{
  "norm": "batchnorm",
  "stem": "single",
  "optimizer": "soap",
  "adamw_lr_other_params": 0.003,
  "steps": 15700,
  "adamw_weight_decay_other_params": 0
}
Rows from block 4 of a small self-supervised audio encoder (BEST-RQ), named by matrix and row number. Each number is 200 + 20 x the weight over its row's rms, rounded and kept within 0 to 999. All counts start at 0.
After each channel's rows are labels from the 100 clips, of 14848, where the channel reaches its highest value: "loudest band" is the band of the loudest frequency at the time of the peak; "lies over" is the class under the peak. Only what is clearly more common there than usual is listed. The data: synthesized solo parts of chorales (CocoChorales).
# conv: width-3 conv, dilation 3 (model.blocks.4.conv.weight, 256x256x3, each kernel summed), inputs 0-255

conv.46,230,208,223,190,191,221,173,226,194,232,208,193,211,176,206,224,189,199,185,214,212,192,206,210,215,241,187,165,209,226,227,183,205,161,220,192,192,194,191,214,209,218,237,210,190,228,194,190,168,216,181,180,212,184,230,205,210,174,228,210,204,178,218,186,190,236,203,205,174,203,200,161,230,192,194,202,196,165,212,239,188,219,192,193,161,225,215,158,189,195,169,197,195,188,206,202,183,186,227,239,189,192,201,181,211,179,201,194,170,210,169,221,192,203,195,202,222,199,194,175,207,196,214,227,201,231,182,206,226,168,189,201,174,219,181,202,183,196,175,181,186,228,174,197,240,190,194,225,203,202,201,221,157,175,210,177,204,204,193,215,231,183,212,220,209,167,208,208,162,186,180,193,208,180,204,187,168,210,182,173,206,189,179,190,192,197,215,208,207,172,210,177,221,208,185,180,193,175,203,193,209,222,227,208,218,238,176,220,215,180,223,173,195,237,220,206,198,204,203,214,271,201,184,245,212,205,209,198,201,213,214,204,220,179,220,164,215,214,218,231,139,227,189,189,208,209,220,238,189,235,240,209,199,212,218,177
loudest band: 500 to 1000 Hz
lies over: C#5

conv.232,180,241,207,204,166,180,213,198,163,229,227,203,192,228,216,178,200,190,197,170,201,191,205,211,219,199,205,188,206,204,180,216,228,210,183,230,203,200,185,164,196,142,170,214,206,174,211,147,203,177,188,189,194,168,192,184,200,219,226,177,222,190,231,180,186,183,211,177,223,200,227,206,200,220,186,195,209,217,206,217,183,169,208,184,205,192,183,230,201,203,191,192,194,211,225,232,183,176,235,185,209,191,196,213,218,256,229,204,205,190,228,215,226,193,204,201,193,221,227,196,168,161,205,245,196,193,190,178,200,202,207,187,205,225,200,218,180,182,207,202,196,196,202,204,192,223,173,219,228,188,189,219,185,195,144,216,217,250,215,181,192,223,200,181,209,228,196,185,209,229,185,161,250,177,182,194,227,190,182,231,201,213,217,190,216,203,211,186,226,180,148,217,200,203,202,184,169,207,191,235,185,212,172,192,207,197,205,225,221,204,210,206,214,217,159,209,196,209,189,182,217,189,199,192,218,231,193,222,214,199,199,219,191,250,251,208,213,172,209,182,203,200,209,194,162,220,188,199,172,175,201,194,208,237,211,207
loudest band: 500 to 1000 Hz
lies over: C#5

conv.71,193,203,208,160,189,203,188,187,204,208,176,236,231,198,197,213,161,207,237,251,182,196,185,192,240,223,251,193,169,225,192,223,222,171,209,182,175,227,197,196,184,224,195,226,187,230,208,194,177,197,208,188,210,211,208,213,244,209,205,232,213,191,181,215,205,230,198,196,171,215,200,228,164,190,185,253,212,193,203,183,208,183,200,193,186,221,221,224,217,186,212,182,224,188,247,193,175,154,211,192,181,194,210,180,218,212,196,175,168,209,215,179,229,218,190,175,205,192,172,201,206,207,171,205,197,217,206,206,198,200,201,240,212,175,230,205,171,179,229,202,211,189,196,221,214,172,198,205,196,194,189,204,240,171,204,188,229,199,183,227,209,173,208,187,219,219,189,222,205,208,180,184,187,218,173,221,177,191,181,224,171,181,218,213,199,221,199,214,182,217,215,128,181,210,185,209,187,228,193,181,191,197,210,209,200,187,209,198,159,216,211,215,223,187,172,196,205,190,200,198,207,179,167,197,198,191,209,230,217,217,152,220,186,240,188,169,192,193,239,199,184,211,203,227,171,229,207,223,201,176,179,188,188,206,183,212
loudest band: 250 to 500 Hz
lies over: G#4

conv.219,215,234,234,195,167,225,190,196,147,201,204,210,182,213,180,164,233,170,166,201,187,215,230,185,219,207,193,188,217,221,193,214,191,209,205,206,191,182,190,198,181,199,180,217,217,219,159,194,204,227,170,189,179,225,198,227,184,195,209,220,203,186,206,180,159,221,200,219,208,202,179,174,229,204,197,174,174,231,189,223,221,209,192,177,202,249,191,219,190,173,170,166,185,178,226,201,200,218,195,219,180,207,216,191,222,209,203,182,193,198,223,197,237,208,185,184,209,176,223,192,186,216,246,173,212,181,206,223,212,216,209,204,145,182,227,208,196,217,215,214,217,215,198,199,189,208,202,199,165,208,203,221,143,203,187,190,205,182,220,181,180,221,160,231,191,168,209,184,189,217,208,165,179,245,219,212,200,181,232,225,208,166,213,209,192,195,172,231,180,192,215,202,201,173,210,195,247,224,240,211,193,189,192,174,206,178,187,235,217,197,194,216,178,172,185,225,198,236,202,170,215,211,172,205,229,192,216,215,201,198,167,204,224,202,220,208,196,184,215,203,199,195,201,215,210,156,168,204,208,205,224,226,207,200,187,190
loudest band: 250 to 500 Hz
lies over: A#3

conv.250,184,202,215,195,171,142,209,223,193,192,214,212,182,189,207,225,228,216,183,198,202,182,217,166,206,174,221,194,205,189,234,186,188,199,181,176,216,166,191,176,210,205,176,207,179,224,189,214,182,212,206,204,185,191,174,188,198,167,200,188,187,169,206,222,203,207,177,248,209,209,211,209,195,190,221,201,226,232,229,239,224,172,223,208,248,218,137,212,194,219,223,205,235,171,191,198,195,190,186,181,206,193,196,223,158,223,179,186,192,189,215,239,204,194,226,186,205,196,187,192,184,191,199,239,175,186,203,218,223,224,180,203,191,217,197,213,212,192,202,196,206,209,210,199,192,231,175,166,223,184,189,208,235,199,205,154,200,214,236,200,205,222,264,209,225,196,223,204,198,202,215,186,186,207,214,207,161,183,225,201,194,177,232,214,219,233,199,178,196,184,235,194,201,180,182,165,201,192,198,225,191,181,197,199,226,191,199,158,185,225,218,206,189,190,178,193,198,205,250,192,186,212,219,201,178,180,178,182,180,207,177,226,214,198,187,209,204,206,205,229,197,242,175,200,205,208,196,204,193,218,199,229,164,138,194,192
loudest band: 1000 to 2000 Hz
lies over: E5

conv.178,168,223,184,171,194,181,229,168,175,191,193,188,208,257,170,261,210,213,207,217,204,152,198,186,209,216,227,199,160,219,183,183,187,203,197,220,196,224,188,192,211,200,208,173,192,170,196,213,188,241,194,169,253,212,173,227,199,185,194,202,210,208,205,217,241,216,219,194,198,197,210,195,179,191,193,207,207,167,193,219,192,205,232,225,189,215,220,176,205,194,237,187,226,213,201,181,197,213,187,201,195,194,213,205,232,247,195,202,199,217,207,201,177,209,215,209,228,187,219,188,207,196,193,208,177,195,234,206,205,179,196,218,221,181,215,217,206,205,234,229,193,185,214,181,188,240,215,187,167,214,199,196,192,185,200,240,218,213,207,223,170,210,173,253,187,189,198,149,208,203,182,188,178,234,211,207,219,178,188,222,166,202,196,254,205,216,203,178,185,209,160,225,208,187,191,203,181,202,201,202,200,193,195,150,222,222,185,200,190,241,196,181,199,208,196,209,211,200,204,247,178,212,203,179,196,202,172,202,188,212,181,211,203,193,201,205,189,225,171,164,245,228,232,197,210,192,176,218,200,191,200,210,203,237,218,213
loudest band: 1000 to 2000 Hz
lies over: C#4

conv.174,215,187,222,214,218,208,190,181,180,171,182,170,198,207,201,214,228,195,216,175,190,152,215,202,184,195,216,220,186,237,247,207,182,188,171,194,193,209,228,186,232,176,216,204,181,187,207,187,199,252,201,255,206,230,203,147,182,213,195,222,185,208,197,188,193,167,219,174,202,193,218,185,186,209,189,210,190,241,219,170,194,185,190,212,183,202,203,229,214,213,208,188,221,241,197,213,180,206,188,150,199,157,179,218,202,187,184,207,231,193,231,212,188,164,228,166,202,212,215,209,218,193,208,188,192,239,150,230,228,215,185,191,209,226,178,218,193,161,193,224,239,194,186,209,171,202,157,172,186,193,207,182,191,193,218,188,202,191,207,205,185,171,208,175,206,180,180,192,203,211,176,191,186,186,194,181,223,208,218,210,203,210,146,216,169,169,196,198,202,225,207,188,177,188,184,210,201,201,201,209,217,210,198,215,184,206,183,201,182,205,213,189,202,177,195,180,181,171,217,200,179,224,177,225,215,211,244,177,156,221,195,206,173,211,220,205,214,219,200,174,215,214,178,188,194,210,226,233,198,196,220,164,223,182,202,183
loudest band: 1000 to 2000 Hz
lies over: D#5; E5

conv.130,205,174,227,200,185,229,199,205,180,207,207,204,182,205,182,166,194,223,222,194,193,245,194,212,166,140,220,177,235,211,215,230,189,218,185,219,208,235,200,195,176,166,234,187,195,192,192,242,203,240,193,189,198,194,191,188,207,218,180,203,184,204,186,179,208,176,223,230,178,193,217,187,185,206,209,194,201,200,182,154,235,178,213,199,216,194,220,154,189,173,219,201,207,218,165,224,227,181,177,176,181,199,225,200,197,185,189,193,179,211,175,195,201,169,263,202,174,151,241,216,223,192,187,205,188,221,199,196,190,223,209,169,188,218,193,206,174,201,193,202,178,203,187,175,185,193,233,181,192,187,224,177,205,197,204,196,195,185,217,242,202,186,146,184,189,208,190,191,182,204,221,201,221,204,196,216,146,185,196,226,183,180,223,207,211,195,170,185,188,218,185,209,181,170,192,184,217,204,228,210,198,157,196,202,183,186,157,232,222,212,197,221,205,213,192,207,157,204,236,199,201,201,209,230,210,192,195,213,219,221,204,219,199,256,224,204,200,195,188,167,175,216,197,199,187,201,212,184,185,182,186,189,209,203,200,181
loudest band: 250 to 500 Hz
lies over: A#3

conv.212,171,221,228,201,209,226,213,205,191,184,204,172,166,224,197,192,196,218,194,209,178,201,189,179,236,200,212,187,212,200,235,201,223,195,194,190,210,193,192,229,191,219,216,175,177,191,171,209,207,213,206,198,209,187,193,186,227,209,146,186,198,168,189,203,153,183,184,194,147,197,203,180,217,195,192,238,158,185,217,230,207,181,187,210,193,208,172,238,155,193,208,224,196,206,189,206,200,231,190,241,198,211,212,217,217,229,204,205,200,166,209,179,206,208,194,178,196,176,207,210,225,193,200,160,222,240,181,171,198,220,200,197,221,198,191,192,171,212,200,189,185,180,186,217,191,196,167,207,193,224,166,204,201,184,215,161,196,150,184,157,213,211,191,219,190,183,189,207,203,188,198,199,206,196,189,239,199,187,178,219,199,222,230,211,196,227,223,215,220,187,221,191,219,185,230,202,186,157,197,208,174,250,217,182,211,204,199,195,163,192,214,221,202,184,153,203,235,219,176,206,173,191,184,203,189,223,221,192,243,178,173,197,222,215,188,231,231,191,238,210,148,190,211,191,182,170,207,183,193,211,193,206,215,237,188,209
loudest band: 500 to 1000 Hz
lies over: D5

conv.214,174,210,166,172,182,228,205,217,219,181,223,194,212,200,197,210,222,178,185,217,195,207,198,204,213,205,185,178,176,198,192,214,214,201,223,192,232,191,161,205,191,210,214,204,237,174,211,198,226,193,198,199,203,181,221,210,197,172,246,210,186,179,220,209,182,155,196,239,185,193,197,200,203,221,167,224,224,175,226,225,190,193,246,199,224,194,197,226,184,199,188,146,194,212,145,207,192,226,206,204,210,204,238,204,135,215,168,209,191,176,240,171,217,214,206,214,212,193,188,211,175,164,183,223,209,163,183,192,168,175,205,208,198,193,209,180,179,184,197,201,203,168,180,207,201,217,209,181,220,181,198,203,211,205,162,226,178,216,242,172,192,179,181,220,184,180,189,209,219,208,191,218,187,186,204,199,218,210,224,175,193,197,189,242,198,229,188,191,237,185,208,202,194,187,219,184,202,216,171,180,214,177,226,219,203,214,187,166,198,188,194,169,213,240,224,208,238,182,242,216,196,236,208,180,220,219,192,218,200,226,170,213,190,197,231,202,179,198,216,197,193,220,195,194,204,198,219,184,216,191,179,219,197,181,247,218
loudest band: 500 to 1000 Hz
lies over: D#4; D#5

conv.170,212,151,214,218,216,202,183,181,198,208,189,207,224,217,203,195,234,191,194,225,213,186,200,216,180,205,180,188,182,226,192,193,196,214,197,204,191,236,224,169,193,202,183,169,223,223,219,216,195,165,190,200,206,184,206,193,195,243,224,202,220,160,196,191,181,179,199,172,174,189,231,188,208,188,174,197,218,216,206,211,175,168,188,233,197,177,261,184,212,206,180,229,188,197,232,241,161,160,161,180,178,190,201,177,188,187,191,194,208,201,216,189,181,191,206,224,197,196,218,226,216,238,182,204,169,190,188,205,178,191,239,202,222,236,183,171,249,220,198,229,197,185,204,178,211,202,186,224,177,186,216,207,188,191,198,219,176,193,214,178,210,230,200,203,204,186,202,179,181,237,207,193,205,221,207,176,179,198,215,169,235,207,200,250,188,209,192,203,219,185,205,199,235,170,166,209,237,230,199,211,165,210,185,223,177,150,211,213,209,200,181,189,212,198,200,170,191,200,220,206,193,216,160,195,194,206,231,197,193,160,204,217,217,201,224,236,228,203,204,193,182,161,230,214,197,199,216,209,196,209,230,203,177,168,197,200
loudest band: 250 to 500 Hz
lies over: D#4

conv.139,216,190,188,239,204,193,196,165,209,214,184,159,234,221,234,170,219,172,221,200,214,176,204,233,196,201,216,215,191,189,230,170,185,171,196,210,213,205,203,182,205,226,192,214,205,222,169,209,216,215,148,212,221,206,207,216,165,182,193,187,159,207,202,197,218,225,228,179,184,220,225,204,165,192,144,193,200,177,207,227,199,185,182,197,232,201,174,172,219,194,220,216,184,175,208,186,174,157,210,210,176,219,149,192,191,202,186,238,189,182,231,192,218,170,187,220,219,222,211,222,196,217,217,194,206,214,214,206,197,184,169,210,207,236,182,161,217,199,196,201,202,209,219,197,209,180,234,198,200,196,216,214,238,181,212,197,210,185,162,190,202,201,222,175,190,172,232,221,197,202,184,200,196,222,177,149,207,210,212,234,221,163,198,192,202,222,200,195,195,202,196,207,185,189,227,207,208,198,224,201,180,173,232,183,181,195,226,223,174,233,187,215,164,192,190,190,183,209,172,210,209,196,198,199,198,195,198,182,164,210,211,220,205,232,199,220,219,223,172,218,151,183,175,171,202,218,224,233,179,199,176,194,192,174,198,191
loudest band: 250 to 500 Hz
lies over: A4; A#4

conv.210,172,223,229,200,220,231,192,194,175,201,182,211,228,190,214,190,161,209,207,221,204,201,228,187,169,199,189,167,177,266,208,184,214,198,184,216,207,210,212,170,187,198,194,214,204,246,193,189,207,201,218,230,263,199,207,224,202,217,230,188,233,174,174,180,205,219,209,162,237,226,170,227,226,187,166,182,202,200,190,196,197,192,214,187,227,228,211,222,234,198,181,178,194,190,204,186,215,195,190,158,202,211,198,217,214,189,213,166,186,208,190,227,218,210,183,201,194,223,184,227,160,195,201,191,190,197,191,189,199,188,212,185,167,208,182,211,223,218,193,196,195,228,232,221,221,204,198,240,198,199,191,203,216,223,223,178,200,185,218,212,201,199,244,250,201,225,214,211,212,172,179,216,200,162,226,235,238,184,220,201,227,201,188,187,192,219,199,228,237,201,170,179,193,213,212,238,173,206,173,212,203,212,211,192,194,182,183,199,224,208,186,236,169,203,181,222,161,215,198,175,208,164,198,171,203,205,212,187,172,230,203,229,203,179,238,212,198,190,185,189,187,177,204,194,202,191,225,204,234,209,205,182,199,199,199,204
loudest band: 250 to 500 Hz
lies over: A4

conv.96,193,190,229,206,212,223,167,191,189,222,171,181,175,213,224,177,192,211,252,189,162,187,182,199,164,190,204,214,231,190,159,199,191,178,215,181,208,187,198,228,215,204,179,199,208,170,190,221,205,201,170,212,170,171,195,218,182,197,218,219,217,201,228,185,180,239,190,196,196,196,211,204,203,177,158,182,190,215,180,197,219,194,190,199,192,211,215,215,247,186,233,220,203,177,196,221,210,197,217,213,185,219,212,204,172,191,201,179,210,179,195,194,214,195,154,196,210,222,223,205,177,188,168,161,167,188,185,218,201,204,221,203,202,222,248,190,192,184,209,226,198,191,228,187,222,194,231,209,162,197,234,205,216,187,201,199,188,164,186,200,176,211,187,222,182,175,186,214,208,206,212,171,177,184,229,198,205,206,252,205,213,192,209,212,190,214,194,199,211,198,204,178,208,213,186,215,226,208,174,201,171,175,177,221,219,228,206,175,182,246,200,194,199,201,170,138,246,204,195,222,192,205,228,240,198,214,187,199,211,209,195,176,221,216,223,219,174,186,209,193,183,201,161,212,183,230,211,241,184,198,177,160,209,169,193,166
loudest band: 250 to 500 Hz
lies over: A#4

conv.38,219,236,193,201,188,202,153,206,242,189,177,197,191,214,214,195,212,194,200,189,161,231,180,196,215,190,205,177,216,232,196,163,217,163,224,209,189,233,198,210,195,229,186,199,235,230,190,179,189,174,220,210,190,236,193,204,191,204,155,211,184,154,183,211,219,223,185,197,189,211,192,203,192,172,178,231,226,186,186,172,195,175,145,254,197,201,223,194,223,183,208,210,177,186,227,187,186,179,208,222,217,188,222,211,197,203,184,235,191,161,153,208,149,204,222,181,206,181,214,218,207,196,214,207,229,188,198,202,220,205,163,200,200,200,189,205,209,208,202,195,206,206,209,189,214,167,200,166,202,159,197,190,234,195,207,213,202,192,196,188,215,188,190,205,191,190,201,193,214,207,208,198,212,173,164,156,195,224,190,191,191,209,174,222,224,221,215,181,219,233,199,180,201,196,222,192,209,181,205,207,189,202,183,180,194,176,198,203,153,180,194,161,191,173,190,190,194,185,187,194,208,187,197,188,198,226,228,208,122,189,201,193,178,220,216,225,200,191,209,183,191,201,181,205,215,206,216,170,209,236,229,203,181,227,219,155
loudest band: 1000 to 2000 Hz
lies over: G#5

conv.20,223,196,194,234,231,159,180,238,167,190,201,192,162,179,169,209,191,202,200,182,187,178,223,215,169,165,170,198,199,230,192,213,221,222,167,201,179,194,220,231,148,189,194,214,185,192,199,199,226,186,208,196,208,212,174,192,206,219,200,161,205,184,213,187,223,203,198,231,206,186,191,199,253,208,177,203,187,200,180,222,190,219,188,219,227,185,201,215,207,219,208,194,173,194,199,192,203,236,212,189,166,226,195,212,173,211,193,208,239,184,231,223,212,242,186,186,230,165,222,211,224,194,185,186,207,177,229,177,182,211,189,201,214,190,217,221,213,226,211,171,189,188,220,194,159,192,233,165,169,162,204,195,170,215,212,203,233,245,170,237,187,238,189,229,165,241,193,197,184,211,210,172,192,192,211,180,201,187,245,216,199,208,215,200,216,198,184,186,201,239,214,174,203,197,212,213,201,192,206,195,185,193,239,183,190,209,180,207,204,177,185,210,204,194,200,185,189,180,225,205,233,227,174,197,180,209,184,191,187,183,209,179,216,212,200,203,201,227,246,208,207,199,218,211,225,195,232,203,219,190,170,194,209,196,236,222
loudest band: 1000 to 2000 Hz
lies over: A#4; D#5

conv.225,189,221,188,208,187,208,217,210,202,189,170,169,166,201,183,205,223,210,208,168,204,188,197,194,197,176,174,180,202,238,197,149,228,193,216,238,207,220,198,209,180,220,196,202,218,190,194,224,214,200,197,205,221,199,219,181,234,239,187,177,176,169,209,198,214,172,206,163,196,207,196,180,182,181,196,174,234,181,228,182,176,214,230,171,209,216,186,205,186,195,195,228,198,195,210,176,167,185,189,208,170,184,221,187,209,201,188,212,185,158,169,159,183,213,215,208,214,187,187,214,205,215,239,217,208,211,200,200,171,173,197,148,211,226,229,224,206,217,180,213,192,251,211,163,222,217,218,167,191,198,191,215,226,179,224,186,202,189,184,200,186,193,204,190,198,155,209,239,153,227,177,219,195,181,202,178,225,220,175,203,200,215,196,212,217,200,221,209,220,211,194,211,208,195,226,211,183,180,207,180,183,199,193,161,203,212,185,178,227,190,210,205,216,195,168,184,163,220,169,197,162,173,213,169,179,228,234,197,196,150,188,207,182,180,202,187,221,177,221,195,206,167,217,185,216,216,213,198,207,220,208,176,175,236,177,198
loudest band: 1000 to 2000 Hz
lies over: F#5

conv.57,221,227,206,161,174,170,197,231,196,196,189,211,189,219,186,196,154,206,182,207,174,214,208,249,207,225,229,184,205,197,199,190,199,222,190,182,242,193,188,200,211,203,249,177,206,193,192,218,191,217,211,221,178,181,246,189,243,222,175,197,226,178,176,195,174,225,202,224,178,181,211,207,198,228,208,199,200,185,221,173,202,238,194,194,212,199,199,200,201,182,178,213,199,151,215,183,207,238,189,231,188,183,208,202,233,199,212,201,208,204,198,207,172,240,192,212,188,213,161,192,193,232,198,203,237,184,195,217,222,189,197,177,205,229,194,189,215,198,180,190,181,146,166,198,199,183,222,258,178,213,182,209,210,198,216,210,202,198,215,170,222,194,213,208,200,230,196,199,208,168,218,189,195,145,194,210,183,173,153,191,190,228,224,213,207,211,204,181,177,188,222,193,235,224,185,226,200,151,206,202,191,210,177,193,208,209,219,196,200,173,190,177,214,193,215,162,196,246,166,182,191,190,198,235,192,210,219,188,194,204,205,218,202,214,196,184,197,164,236,192,194,196,194,197,211,209,201,210,218,180,157,228,195,202,203,181
loudest band: 1000 to 2000 Hz
lies over: F#5

conv.99,202,176,229,215,179,164,196,234,216,204,164,180,132,191,206,142,194,173,204,161,181,190,192,232,214,192,180,185,206,222,198,161,216,183,196,216,218,200,194,192,199,213,224,175,208,141,194,182,222,168,238,169,212,191,204,175,196,206,194,174,187,187,185,194,208,183,193,223,219,207,225,233,189,182,234,193,191,185,183,217,191,204,185,215,225,198,212,203,138,184,177,251,180,237,206,174,214,171,199,193,196,198,236,180,221,182,184,204,197,203,209,222,223,195,205,185,217,190,167,200,180,182,228,212,200,148,214,191,211,213,215,207,199,194,235,206,196,201,199,204,175,178,168,219,170,177,208,204,210,184,227,212,170,208,199,226,186,204,191,181,179,184,207,207,245,215,205,209,186,230,195,241,198,175,190,215,208,225,216,201,208,190,193,225,158,221,212,214,175,193,207,205,173,240,171,206,187,159,210,207,218,205,210,198,196,227,207,197,206,199,184,221,223,211,184,187,175,217,170,187,196,213,221,197,173,176,186,216,180,225,207,201,233,187,182,195,210,213,194,204,222,202,198,209,196,192,206,188,183,187,196,165,190,211,205,217
loudest band: 250 to 500 Hz
lies over: A#3

conv.63,223,195,197,217,176,201,238,212,184,183,225,214,195,218,207,209,248,195,223,208,212,164,189,232,237,187,183,203,191,211,184,171,191,182,195,221,227,198,188,157,194,141,208,208,212,212,217,193,172,189,231,238,225,202,207,208,230,197,220,200,227,156,213,206,198,164,209,206,212,206,191,173,206,194,192,191,223,162,203,218,193,218,230,182,190,208,213,208,159,205,208,205,174,210,185,187,212,181,239,198,219,228,192,227,202,223,193,203,186,194,189,190,205,205,201,180,198,192,175,186,199,166,212,189,199,232,193,229,191,175,180,241,196,245,169,223,198,177,188,200,216,184,213,171,190,200,178,195,212,160,198,228,229,200,220,216,191,179,209,187,192,202,194,197,206,207,211,217,255,197,202,217,185,186,141,182,187,200,218,179,208,169,231,208,209,210,183,220,202,198,162,192,228,215,179,206,195,154,218,208,188,222,222,189,212,186,214,224,172,217,215,221,182,170,192,154,225,194,207,222,193,177,221,224,222,141,206,200,195,212,201,189,187,193,219,207,201,185,212,221,194,217,211,189,183,189,233,228,214,165,203,214,222,198,209,178
loudest band: 250 to 500 Hz
lies over: A#3; A3

conv.95,228,231,188,218,190,214,174,193,211,196,177,221,232,187,228,205,211,185,160,232,188,167,210,225,184,209,202,211,202,216,207,179,219,229,203,230,202,198,206,212,194,169,192,157,218,232,199,197,193,195,204,220,181,205,219,199,226,198,217,188,217,215,202,153,207,197,207,197,216,198,183,209,209,229,153,201,236,180,174,171,200,208,199,222,202,219,184,177,197,184,195,171,174,226,171,213,208,183,190,152,174,203,175,223,181,190,201,216,244,178,196,188,172,217,202,186,205,205,222,195,210,204,215,197,215,226,201,188,200,172,198,178,218,186,238,188,206,197,179,226,216,180,223,175,192,202,204,192,239,190,194,220,185,227,166,197,201,177,208,225,233,217,199,206,192,208,209,200,197,196,236,165,193,202,217,217,226,209,171,184,180,209,161,153,212,231,203,207,207,185,209,151,215,207,190,213,208,196,190,221,157,228,204,219,226,185,189,230,172,204,216,151,197,178,192,198,247,199,188,181,182,201,177,213,212,193,167,181,187,175,233,159,194,251,194,173,179,184,222,217,183,177,204,173,197,218,226,188,220,184,208,199,203,196,218,180
loudest band: 250 to 500 Hz
lies over: G#4

conv.184,212,188,212,195,175,196,235,229,198,166,224,235,253,241,203,212,208,205,214,166,177,210,206,192,167,219,170,185,207,186,223,219,180,202,215,223,191,229,189,220,178,233,223,214,230,217,181,184,220,197,173,203,204,184,197,187,242,168,235,178,174,187,199,195,190,229,189,202,169,207,149,200,194,191,181,194,202,216,204,187,187,217,207,207,192,217,201,216,184,210,227,229,200,181,182,222,207,229,190,192,219,214,191,227,218,194,163,201,180,230,195,198,208,215,192,170,223,182,200,194,163,200,194,217,175,196,177,180,188,209,201,189,232,187,248,190,206,193,178,217,234,211,191,171,213,209,212,184,203,185,247,174,188,199,178,203,218,192,195,211,189,207,198,173,193,209,210,208,245,163,155,207,180,186,212,206,202,192,196,199,180,203,222,189,220,231,194,209,230,161,207,203,173,207,178,171,179,172,200,189,189,207,221,161,182,183,201,188,179,171,204,175,200,186,243,218,180,235,203,225,183,196,178,197,228,182,184,186,186,171,205,181,176,192,229,218,196,159,199,211,201,227,206,231,212,243,194,211,187,194,194,215,212,234,215,181
loudest band: 500 to 1000 Hz
lies over: E5

conv.93,171,200,193,186,206,230,201,231,222,201,180,209,237,180,205,187,195,220,178,202,188,192,187,219,228,202,187,174,188,210,200,230,199,190,201,185,244,195,220,175,212,202,180,189,227,185,216,166,215,205,199,203,198,209,218,206,220,199,178,176,250,182,177,164,186,195,204,190,216,195,222,155,221,208,196,191,203,243,183,231,206,229,175,202,215,190,213,222,152,190,207,148,212,177,231,189,198,203,193,239,186,201,219,229,158,210,181,224,186,204,199,165,203,169,209,173,216,226,225,194,167,152,210,179,196,207,224,189,186,231,219,205,197,177,178,188,219,198,207,188,182,204,173,179,199,195,183,203,208,203,215,208,225,197,196,234,192,199,168,230,188,188,179,180,202,188,220,229,254,212,200,186,225,187,187,207,187,188,215,224,172,212,216,190,185,222,163,206,209,197,204,192,226,189,190,168,211,223,207,213,192,202,198,216,161,198,201,194,197,226,163,183,222,213,247,198,216,203,178,178,201,235,210,226,214,175,192,206,205,210,205,212,209,211,181,188,245,187,179,236,173,196,228,180,221,164,228,187,165,203,215,210,204,168,182,198
loudest band: 250 to 500 Hz
lies over: A#4

conv.176,197,227,224,189,179,189,242,189,155,210,194,209,200,241,194,216,200,205,205,166,201,188,179,219,188,205,213,226,249,202,190,156,201,173,205,215,213,186,233,182,199,206,161,189,203,175,162,172,185,231,175,174,224,179,170,211,208,214,210,193,204,223,203,192,205,204,198,173,189,212,225,189,215,202,194,209,211,205,174,211,160,214,226,207,187,214,203,205,140,195,212,198,216,174,180,218,195,186,222,216,175,184,190,160,219,217,217,211,203,212,197,227,215,219,207,184,181,203,245,208,212,187,219,192,162,189,173,191,213,207,189,186,217,208,208,189,210,217,202,166,233,195,197,208,176,194,175,216,189,187,201,162,174,238,220,206,176,227,189,189,193,187,184,212,202,225,190,185,204,212,211,224,206,207,205,215,209,191,198,200,162,204,246,193,187,192,178,178,230,203,217,224,232,167,179,192,203,191,178,197,211,212,172,190,191,232,240,181,161,212,229,197,178,195,211,240,176,220,187,208,196,217,166,186,183,180,225,203,201,195,200,194,194,196,174,217,205,208,195,182,217,194,217,164,128,191,185,156,203,191,193,187,235,191,223,226
loudest band: 1000 to 2000 Hz
lies over: A#3